Rows from block 6 of the audio encoder of a small audio captioner, named by matrix and row number. Rows with one number belong to one channel. Each number is 128 + 32 x the weight over its row's rms, rounded and kept within 0 to 255. All counts start at 0. Numbers have three digits each. After the name is the row's rms in percent of the matrix's.
After each channel's rows are labels from the 100 clips, of 14976, where the channel reaches its highest value: "loudest" is the band of the loudest frequency at the time of the peak. Only what is clearly more common there than usual is listed. The data: single notes of musical instruments (NSynth). In brackets: how many of the 100.
# convs1: first pointwise conv (encoder.blocks.6.convs.1.weight, 192x192x1), inputs 128-191
# convs3: second pointwise conv (encoder.blocks.6.convs.3.weight, 192x192x1, transposed), outputs 128-191

convs1.159 112:174065091135082104072058104115117179159128104187105203121179114102072114117118114146129100129153171107135100135149145186145132177084134109118114180172135147145128063157078151109108121094162120
convs3.159 111:117098180100116087160141101131183103069163111124116128112119088106068070114141131135083123098097048108150084115120151111132135110126111126115121114136113123077118064088117142122118116109134113
loudest: 500 to 1000 Hz (31)

convs1.135 069:120064148074160097135125116151150164148135097124148165116098113126128071113080136159169127109133140138134146170193106229088167082095109160103124147055082160170114118126133153154039079037126153
convs3.135 053:098163118119116149100117098100136141132111128169115111119189093165105101114122092104186128189120126116158097127159109140049167091139195117185227113191125182186121155149046151139118145176115112
loudest: 500 to 1000 Hz (42)

convs1.181 103:131092136104092091116097132105144096154123113152159150105135092104147128121111129099097113126135153190122129168153160195158163147123107128141043128153145177113189119145125127127180124019155108
convs3.181 096:102090132197114109135126119127120116160106166153085164100077066120077143108170058217098112104112148123118087117094131120146141107096119111121055108102161089105113124138065140082127120124086125
loudest: 250 to 500 Hz (46); 500 to 1000 Hz (38)

convs1.141 132:157092117143095132077102118155098136164149128154169109138143056118245150120093108098157117112137106124174113072136182124110175067148127127176097138160128095133138121102153082153197114088186112
convs3.141 118:086152158128203148141128074181076137138144130137114140201160143170140159163145183059179159152111191184113139167089139102151110159147152193143139164130114144142099139111149092177175140176136080
loudest: 500 to 1000 Hz (32)

convs1.169 119:144173103126137175134139133140144097112122170120095139119173127133126123121106138158100169148090146134139100167101127171146135149141132128153090134141108139096131086124148141127159139161095096
convs3.169 128:129195094126169127175091092107140138147160105109130098165160153172151159162117136007167078173159148159120164169123140112089132147117167121149145171099144163089136148178154098141145163164113137
loudest: 2000 to 4000 Hz (31)

convs1.75 096:147026130146080069096123111112115165126111149137059160167203102128151181142108119105173150110095177123135125109128103126130179121111134137142012142114153085112102061180134126121172127094142095
convs3.75 094:100067172103115090104161147129151096081123104096097131096104015122088071056152119167111131092108057112144116085162078117129145116117127113088124144140111098089114089098130154100084129110146098
loudest: 500 to 1000 Hz (32)

convs1.44 102:131024140146074053155095112126098162132129162166109141134173095102140124134122101133149133132147112149164085095103122110182119149123132134168082119157169112072050117155131137127157093128164126
convs3.44 106:133105174116098119116162164091169088082112177162101129053126065111110071094159110173092106096091073104125110085130089116146131115117107119108147117141127085099147075069136166105062120111140112
loudest: 500 to 1000 Hz (45)

convs1.191 099:142094154146080083099110144120118090198114149132133167114146069101187111153120102072087165138111130120141143140113170181126150118096156116149034153165130153099094139166126154145158156106174141
convs3.191 097:126169100108153149152119116153125159156153110116125113181156176112133159151119120061180143174143181135146160158155097142124104170132130126154130166107124121113140185139172125149143157151123168
loudest: 500 to 1000 Hz (40); 250 to 500 Hz (39)

convs1.168 117:105100126076094101157123087154112169138162121148096157107143158154112122085132174112086127116162130137122138156095156145125156169115101130161081111135149106121161096140117111062141183112120164
convs3.168 122:096158097105196155167133098124130161200147131117160130173165181127164177137134164029172142167126165157097186165132169114103164142148133128170179130109163154122107190150147100134118108167116147
loudest: 2000 to 4000 Hz (27)