{"dataset": "single notes of musical instruments (NSynth)", "hop_length": 160, "input": "log_mel", "tokenizer": "word", "encoder_kernel_size": 25, "encoder_stem": "single", "fusion": "prefix", "decoder_mlp_ratio": 4, "residual_init": "none", "optimizer": "adamw"}
Rows from block 6 of the audio encoder of a small audio captioner, named by matrix and row number. Rows with one number belong to one channel. Each number is 200 + 20 x the weight over its row's rms, rounded and kept within 0 to 999. All counts start at 0.
After each channel's rows are labels from the 100 clips, of 14976, where the channel reaches its highest value: "responds to" is what is common among them. Only what is clearly more common there than usual is listed. The data: single notes of musical instruments (NSynth).
# convs1: first pointwise conv (encoder.blocks.6.convs.1.weight, 192x192x1), inputs 64-127
# convs3: second pointwise conv (encoder.blocks.6.convs.3.weight, 192x192x1, transposed), outputs 64-127

convs1.72,199,220,219,202,208,188,169,238,198,205,211,175,206,171,209,190,229,183,167,183,233,186,205,189,200,229,196,201,193,198,207,184,187,181,202,193,190,188,199,203,173,221,188,175,174,195,168,181,173,203,198,175,188,211,192,182,186,228,200,188,219,214,209,218
convs3.72,206,200,200,229,212,180,236,187,193,199,193,225,196,204,231,186,187,219,185,189,221,195,263,206,208,210,186,173,160,201,216,164,210,168,227,178,232,178,166,210,203,199,197,190,215,216,179,198,191,180,221,200,196,195,230,229,225,187,204,240,173,181,168,204
responds to: electronic; octave 2; bass

convs1.22,211,217,189,179,195,211,178,179,201,174,229,199,239,191,190,235,213,187,198,182,185,197,208,227,216,239,234,206,208,213,185,222,199,216,179,176,182,249,213,196,199,186,202,164,202,201,218,200,205,221,188,227,195,221,221,211,166,211,212,214,210,172,175,203
convs3.22,198,217,160,210,188,177,215,201,207,200,218,216,245,221,181,200,173,199,179,215,204,192,210,191,188,199,213,199,186,160,178,242,221,176,198,207,219,187,205,197,204,205,200,189,192,227,205,147,210,196,191,191,186,205,191,196,207,234,200,194,215,213,196,157
responds to: octave 1; bass; organ; octave 2

convs1.126,207,187,204,159,170,201,171,199,187,185,187,228,176,202,175,206,208,224,181,255,170,201,193,174,208,214,195,189,233,234,183,224,222,196,265,203,222,200,193,180,143,225,184,191,213,239,187,229,227,214,201,182,195,200,200,194,171,187,183,191,196,203,221,230
convs3.126,171,199,194,190,175,245,205,212,193,193,208,193,217,206,198,188,228,162,221,221,173,155,204,194,196,185,182,209,213,184,212,175,202,196,154,185,162,198,201,197,204,187,183,186,197,200,202,172,222,216,204,188,164,218,187,180,197,193,239,174,228,208,227,241
responds to: synthetic; bass; octave 2; octave 1

convs1.131,211,197,173,198,226,207,207,196,206,227,178,214,217,172,164,214,179,249,194,162,203,206,174,185,211,212,196,213,174,200,213,215,190,188,175,195,191,185,197,195,189,200,200,179,163,186,190,191,194,197,192,192,184,273,178,192,211,189,199,224,179,228,201,206
convs3.131,175,187,191,183,201,195,204,149,218,210,199,181,218,222,177,162,184,215,179,183,201,179,196,161,194,188,255,196,216,202,193,202,243,197,207,206,194,204,208,159,151,219,199,208,181,204,180,204,163,195,191,207,186,192,209,198,198,254,226,185,196,206,192,182
responds to: electronic; bass; guitar

convs1.4,189,213,239,189,193,195,185,235,186,189,222,258,177,224,183,187,213,218,194,244,193,225,196,199,220,169,188,207,158,187,179,233,210,198,228,199,203,180,201,217,181,202,204,201,211,203,208,163,230,204,222,206,196,166,235,202,198,202,189,200,213,200,228,228
convs3.4,183,186,211,183,184,170,194,204,217,193,192,179,217,203,194,194,225,213,205,177,202,184,165,206,189,197,217,173,174,184,186,174,198,195,231,190,173,216,196,192,181,179,181,186,193,196,183,169,179,211,186,197,175,177,224,221,170,208,181,190,237,205,204,219
responds to: octave 2; bass; guitar; octave 1

convs1.160,208,209,209,233,235,179,240,206,207,233,165,205,233,182,180,195,205,218,210,219,208,179,168,180,222,238,195,224,211,186,188,225,185,188,207,196,194,204,213,179,193,207,191,201,205,196,218,188,208,203,194,197,184,192,202,213,164,207,176,227,218,252,193,223
convs3.160,197,199,203,200,213,148,200,222,198,196,201,221,158,168,204,226,181,213,203,191,190,190,188,208,214,198,177,185,207,186,204,162,216,176,195,191,193,182,225,218,186,211,187,188,209,215,186,201,176,158,241,223,183,162,202,211,142,214,202,202,225,175,197,204
responds to: electronic; bass; octave 2

convs1.23,199,232,214,236,198,208,152,196,227,213,193,206,197,194,223,196,212,202,192,181,170,227,167,172,197,221,175,210,215,214,200,208,212,198,251,205,199,189,239,168,200,205,201,196,188,198,193,202,206,242,195,154,226,219,228,185,180,205,199,200,173,204,190,231
convs3.23,232,203,222,203,248,167,164,193,228,224,201,215,191,219,180,169,234,199,207,185,214,197,171,193,211,226,221,187,168,203,188,192,240,208,214,207,213,188,196,202,200,222,235,189,224,179,201,255,208,189,195,183,217,202,200,245,199,223,191,213,165,194,208,191
responds to: bass; octave 1; octave 2

convs1.140,170,214,193,176,203,202,219,213,189,238,202,210,193,191,161,229,197,178,204,235,182,223,198,246,192,211,175,194,172,187,188,239,191,190,217,197,211,191,189,189,201,183,196,197,196,201,232,207,214,211,196,199,208,193,151,203,183,217,186,216,170,263,180,199
convs3.140,240,199,231,213,219,234,165,236,200,204,194,240,175,192,215,197,204,179,219,222,191,205,219,216,202,187,164,202,213,220,182,184,180,224,163,215,191,202,199,222,237,202,174,196,225,209,169,232,219,188,207,219,182,227,209,162,173,187,210,204,194,169,202,214
responds to: octave 1; guitar; octave 2

convs1.166,185,181,243,196,196,212,179,205,185,205,219,199,177,194,173,199,180,197,191,160,202,213,214,180,190,196,204,191,215,223,199,167,197,195,216,209,205,222,191,195,216,160,208,207,186,246,221,198,244,219,229,207,180,186,198,189,156,201,206,206,191,192,199,240
convs3.166,201,219,177,206,213,210,235,180,228,195,217,215,216,206,205,183,179,194,211,185,172,210,187,207,212,193,207,195,192,217,167,206,203,191,206,227,227,203,211,231,192,196,179,219,171,196,220,193,222,196,193,217,216,213,172,185,231,223,216,202,215,219,201,189
responds to: bass; octave 2; octave 1

convs1.86,191,234,214,181,203,187,204,219,203,218,191,203,206,182,216,202,216,205,212,206,232,203,145,212,185,228,193,203,130,177,220,197,179,205,165,196,208,196,199,197,200,222,210,219,206,208,196,194,161,212,191,206,185,211,196,194,144,224,215,220,161,235,222,219
convs3.86,226,201,189,237,200,203,222,194,186,191,190,230,204,201,223,178,189,210,195,190,210,182,198,210,217,200,181,166,184,205,200,169,185,173,204,192,245,160,186,232,197,189,180,177,216,218,204,195,208,166,215,204,215,210,217,228,204,197,199,239,176,173,185,191
responds to: octave 2; bass; octave 1

convs1.104,209,222,200,194,195,218,169,205,206,210,212,222,176,208,215,182,226,200,203,199,200,219,196,199,215,220,204,209,179,202,191,161,192,194,182,206,205,208,218,218,182,185,212,203,213,204,194,187,200,185,204,173,194,232,199,206,125,197,212,197,186,202,223,222
convs3.104,217,209,181,235,214,192,218,190,191,196,198,221,190,203,217,162,167,200,186,190,214,197,228,193,206,199,176,183,177,203,203,179,192,180,208,191,246,167,172,231,199,200,193,180,215,218,213,212,201,170,225,204,212,208,221,216,208,186,213,231,164,185,185,185
responds to: octave 2; bass; octave 1

convs1.106,187,200,205,208,187,214,212,180,210,202,187,234,219,223,212,184,156,153,199,230,209,184,172,213,184,209,172,199,191,198,169,199,206,217,207,184,225,220,194,231,189,193,206,169,177,149,205,194,192,215,174,212,231,203,218,173,211,239,159,195,199,218,176,194
convs3.106,203,224,188,189,185,186,205,182,201,207,166,198,185,164,195,170,159,205,189,161,222,227,227,210,185,207,194,182,228,189,236,177,203,237,178,199,236,213,172,220,195,210,182,233,195,185,213,212,188,186,215,230,209,180,188,222,217,212,178,211,201,235,180,185
responds to: octave 1; bass; organ; octave 2

convs1.111,201,213,176,192,203,202,232,180,190,207,216,217,211,200,190,205,146,146,210,181,230,156,202,225,199,218,184,217,169,204,203,242,214,189,195,194,223,209,208,227,207,191,196,195,200,214,216,219,178,187,214,193,222,207,204,195,213,173,199,196,222,235,105,210
convs3.111,174,232,213,215,180,239,206,205,200,172,242,188,230,209,204,220,194,209,233,242,254,203,197,212,246,200,193,207,215,217,241,230,150,235,208,208,231,186,189,186,211,230,240,217,195,218,213,201,220,202,211,167,201,231,196,201,197,227,227,197,180,224,225,228
responds to: octave 4

convs1.49,190,208,191,237,203,223,184,183,212,177,201,214,153,204,267,220,212,204,221,224,174,208,217,179,192,235,219,202,192,198,205,163,196,214,192,210,181,199,211,203,221,205,193,202,220,181,153,209,207,184,210,216,173,175,207,200,213,191,181,165,206,188,233,129
convs3.49,177,230,207,188,183,210,254,173,212,186,229,172,222,225,193,211,186,210,193,224,239,181,215,186,223,202,242,183,207,211,194,216,209,202,230,191,179,210,213,182,174,234,190,208,195,190,238,181,184,213,201,192,193,247,197,205,189,250,205,231,199,201,206,212
responds to: acoustic; reed; octave 2

convs1.99,191,175,235,241,202,219,190,211,173,211,203,184,179,163,218,209,193,208,192,279,182,170,191,202,203,236,192,206,178,219,206,163,205,189,168,212,171,180,219,192,213,203,187,190,170,189,210,189,188,231,186,177,189,139,196,183,180,201,171,200,177,233,210,180
convs3.99,212,209,218,236,209,213,196,229,200,207,203,217,167,208,217,215,192,198,226,224,206,208,222,197,216,200,180,196,205,197,197,172,161,221,180,202,178,199,163,217,230,214,193,195,181,223,200,214,236,193,210,200,172,220,208,180,193,172,212,208,185,204,203,215
responds to: octave 1; guitar

convs1.182,199,206,190,192,183,200,195,178,192,210,224,194,160,218,185,193,212,223,204,208,186,216,219,215,190,219,219,192,172,180,159,194,214,206,184,204,210,209,202,185,190,227,201,215,206,222,209,193,209,195,230,182,209,186,205,201,97,172,234,207,210,191,267,222
convs3.182,185,196,225,184,196,173,189,216,200,195,198,195,229,182,196,225,229,215,206,194,207,209,173,210,213,198,221,179,187,186,210,194,231,228,229,191,204,217,204,175,181,187,191,217,176,179,187,155,196,223,185,194,192,182,179,195,200,215,187,189,233,191,206,232
responds to: octave 2; guitar; bass; octave 1

convs1.35,190,190,190,220,225,202,194,199,189,204,205,218,182,192,263,191,214,214,185,240,204,231,192,206,174,222,219,217,183,188,217,169,176,209,223,188,185,239,183,207,196,167,197,207,208,205,161,189,224,212,187,187,189,191,170,192,230,215,172,199,234,182,231,154
convs3.35,181,238,180,177,216,192,212,184,215,207,215,163,224,214,221,214,209,222,227,216,219,185,213,210,260,214,233,195,172,201,239,197,244,217,246,181,193,227,203,143,198,222,234,203,172,210,203,189,198,209,216,176,169,208,205,206,162,255,198,209,208,195,225,189
responds to: electronic; instrument family: bass; octave 1; guitar

convs1.78,222,211,198,150,201,202,210,173,202,217,192,184,218,212,185,222,199,219,191,196,227,182,199,202,204,198,186,190,184,200,220,183,194,234,172,204,186,186,203,217,237,207,213,226,163,194,216,194,202,179,209,219,195,188,208,203,252,177,181,192,167,202,185,224
convs3.78,223,192,217,205,215,205,190,230,232,229,208,223,205,196,230,200,242,208,210,179,160,177,152,226,188,219,218,185,176,214,215,174,214,197,195,181,166,190,212,206,199,173,163,216,180,208,182,178,186,189,206,216,185,147,185,219,170,175,197,151,246,202,206,212
responds to: octave 1; octave 2; string

convs1.183,219,188,217,166,182,199,182,184,206,211,221,197,210,237,160,208,212,213,239,180,206,233,170,201,190,193,195,185,187,197,239,168,165,217,200,191,230,190,175,204,190,194,233,217,211,183,239,200,206,214,203,225,212,219,195,199,234,192,205,209,155,207,179,220
convs3.183,162,199,189,190,180,229,212,174,186,193,187,223,188,178,196,196,194,181,210,206,202,192,221,195,199,174,222,223,220,203,189,212,198,171,182,217,171,205,186,222,211,204,177,209,220,193,211,223,195,205,199,167,193,216,190,168,228,194,242,212,210,196,198,222
responds to: synthetic; bass; octave 2; octave 1

convs1.29,190,217,208,207,187,223,215,200,227,170,198,180,189,209,175,209,207,233,203,184,230,203,189,161,176,204,180,186,227,216,185,146,215,177,214,213,211,196,184,143,175,215,209,199,188,203,197,186,166,218,220,153,191,201,207,211,190,207,184,233,207,195,197,189
convs3.29,194,201,196,219,195,185,233,165,212,162,192,209,181,182,208,221,169,226,204,212,174,209,222,177,225,218,179,201,199,225,226,225,156,198,205,201,197,185,191,207,210,147,203,189,209,220,232,180,177,201,178,217,188,209,220,202,231,190,201,235,226,182,196,218
responds to: synthetic; bass; octave 1

convs1.108,224,189,189,230,197,200,187,221,211,142,208,217,210,208,131,214,216,177,189,198,195,198,184,215,214,241,218,213,225,206,203,206,215,212,181,204,172,195,204,203,201,215,203,195,217,194,185,208,195,206,185,207,170,221,201,197,180,216,183,222,201,192,180,241
convs3.108,217,197,200,196,201,235,264,233,189,188,199,193,215,236,221,229,214,227,204,238,206,202,203,231,237,220,194,179,179,219,168,187,177,181,212,189,207,206,187,203,206,189,183,183,187,197,186,190,208,221,208,193,195,221,182,182,219,173,217,195,189,209,218,259
responds to: electronic; bass; octave 3; instrument family: guitar

convs1.162,204,201,177,184,199,194,217,173,190,171,179,215,235,235,193,207,195,252,213,220,171,147,194,182,186,201,200,213,185,197,201,225,206,198,206,186,237,210,222,175,188,184,199,192,197,201,216,204,215,190,211,199,209,199,205,198,217,222,198,203,209,172,247,195
convs3.162,217,170,215,203,195,166,150,209,176,216,141,225,170,199,207,201,217,170,185,198,163,191,192,175,179,140,202,203,199,191,160,182,222,190,197,198,170,193,211,189,206,177,163,197,219,219,194,224,201,186,193,219,199,219,194,193,209,202,230,208,175,189,198,196
responds to: octave 4; organ

convs1.170,206,212,207,202,189,192,199,206,184,232,194,200,225,201,197,196,202,204,196,212,200,172,183,236,212,214,173,196,126,189,216,242,178,200,214,200,218,181,195,210,174,166,206,214,185,198,202,206,234,177,202,192,206,189,209,195,171,189,172,189,218,226,204,193
convs3.170,224,213,216,221,216,176,211,243,187,187,181,224,172,187,234,192,197,236,208,216,200,220,228,222,212,226,159,193,221,219,207,204,175,204,205,192,225,184,191,215,222,190,195,178,213,244,211,232,194,189,210,217,224,210,205,201,209,169,198,211,191,173,201,203
responds to: synthetic; bass; octave 2; octave 1

convs1.115,218,203,200,178,183,232,184,220,185,184,178,204,155,221,187,228,204,241,195,233,191,195,263,203,232,195,208,208,215,212,222,216,213,194,191,205,202,222,195,209,227,185,189,181,214,180,224,215,192,214,193,203,207,175,226,201,169,176,213,217,235,194,197,183
convs3.115,176,195,175,226,155,193,181,206,197,208,196,242,203,198,191,226,202,171,187,184,193,166,175,200,196,178,208,233,209,189,201,197,203,180,206,184,173,194,219,242,216,208,177,187,247,206,233,215,258,175,222,180,209,205,198,217,215,196,219,178,197,202,202,242
responds to: synthetic; bass; octave 2

convs1.154,224,197,214,210,222,216,211,179,220,204,224,196,218,182,218,189,217,160,177,158,226,233,201,192,209,219,202,208,216,164,212,185,206,206,206,186,207,181,206,177,159,199,177,167,201,179,186,218,166,185,201,186,178,224,181,200,217,265,169,186,216,148,209,210
convs3.154,169,208,168,204,207,179,224,178,213,194,199,230,191,218,201,193,197,199,171,179,227,184,212,177,222,207,196,191,195,178,195,191,215,184,212,174,211,202,202,189,207,188,202,193,215,216,201,167,174,188,217,208,200,212,209,223,195,209,216,246,198,174,200,173
responds to: bass; octave 2; octave 1

convs1.45,206,209,192,206,228,215,188,212,196,226,201,188,199,193,196,223,210,218,221,230,216,200,193,222,192,250,208,207,167,194,216,209,208,179,208,207,195,229,220,189,181,219,186,204,177,199,230,203,244,207,197,183,194,179,206,215,173,214,168,207,195,263,200,154
convs3.45,217,201,239,232,209,229,165,250,180,184,204,203,158,187,212,219,193,199,220,216,197,206,218,222,220,190,162,206,210,218,195,176,164,204,180,190,186,206,192,224,241,200,199,195,205,208,200,227,207,189,210,227,188,204,204,180,180,176,202,205,183,165,199,231
responds to: octave 1

convs1.7,178,220,212,198,210,222,224,205,200,199,208,204,185,206,246,200,188,206,233,242,178,215,179,212,198,233,189,217,156,193,210,202,169,209,207,206,181,203,208,184,206,153,188,204,237,192,193,204,183,214,199,207,208,173,177,198,210,196,209,205,200,155,199,161
convs3.7,179,197,175,187,181,210,204,174,197,196,209,174,247,247,206,218,191,175,188,221,214,195,189,185,187,213,256,223,190,200,196,216,218,203,230,204,190,210,206,183,179,212,215,216,172,187,194,209,221,228,187,163,199,244,186,205,210,249,211,188,187,214,225,182
responds to: octave 1; octave 2; guitar

convs1.53,219,229,188,166,193,184,176,166,189,206,224,187,210,225,171,187,194,185,191,219,229,200,200,190,236,221,224,194,179,196,210,177,212,215,165,210,202,200,228,200,261,180,192,183,180,190,195,180,222,193,193,218,194,213,224,197,185,171,197,196,187,227,165,209
convs3.53,194,190,190,204,205,185,235,184,165,167,231,184,217,199,212,226,196,235,189,183,234,253,210,189,215,238,179,199,207,224,195,238,169,226,224,194,214,169,209,225,212,184,228,182,213,190,255,175,172,213,176,230,188,204,222,208,208,248,225,220,204,188,211,203
responds to: bass; pitch class F#

convs1.175,180,196,192,218,203,223,161,221,191,217,233,199,183,185,253,208,221,194,174,209,211,198,187,208,195,220,216,218,170,196,205,198,173,194,191,209,201,213,180,226,172,184,206,202,205,175,209,191,196,194,193,172,199,273,169,207,189,203,204,188,211,169,197,216
convs3.175,195,181,226,163,197,213,184,215,212,215,215,172,208,216,189,238,238,175,238,221,170,208,184,215,191,193,213,241,206,214,193,217,200,227,189,213,187,223,232,182,174,202,201,202,161,188,192,205,185,214,180,193,195,195,185,182,189,184,175,148,249,239,202,210
responds to: electronic; bass; octave 1; octave 2

convs1.150,210,203,219,223,213,197,145,178,198,221,193,184,257,173,208,216,206,184,203,160,204,198,156,199,217,203,201,210,196,173,207,224,183,207,183,208,216,170,184,207,205,199,197,217,181,216,228,207,210,235,189,182,219,209,224,186,190,200,211,196,178,245,171,219
convs3.150,197,191,198,218,222,231,203,209,197,220,207,154,198,215,194,222,192,202,233,231,206,222,209,244,223,255,212,194,197,219,230,210,171,221,212,228,213,229,185,195,218,212,234,218,195,213,202,217,211,219,155,176,226,222,199,187,229,187,175,219,181,213,213,184
responds to: bass

convs1.110,221,200,204,244,228,197,215,213,191,194,192,189,249,182,200,167,224,204,188,183,238,214,236,203,193,224,224,185,173,195,204,173,196,211,166,218,204,214,177,231,151,180,193,211,179,182,203,201,176,168,216,203,191,211,219,242,218,190,208,193,248,186,178,216
convs3.110,194,177,233,200,152,180,193,214,189,193,214,229,159,214,212,201,193,203,179,211,222,199,253,196,176,204,190,185,211,209,208,202,156,159,213,197,239,213,196,197,187,208,153,224,172,213,269,206,199,184,200,200,198,200,194,198,216,222,182,220,205,207,210,170
responds to: electronic; bass; octave 1; instrument family: guitar

convs1.40,222,183,189,184,205,199,192,225,207,228,207,211,242,203,175,197,211,196,168,212,180,219,192,251,204,212,193,206,163,222,163,203,214,217,198,207,197,219,221,210,186,200,197,217,210,206,166,194,208,210,193,178,177,228,197,205,192,196,200,200,216,245,184,216
convs3.40,205,199,190,182,187,182,182,215,228,208,180,155,192,204,185,220,223,210,191,206,181,236,173,238,209,189,214,216,214,175,192,210,230,200,220,226,203,227,232,211,206,212,190,195,200,175,190,167,204,218,203,164,210,186,175,179,217,186,190,175,226,194,232,224
responds to: octave 1; bass; octave 2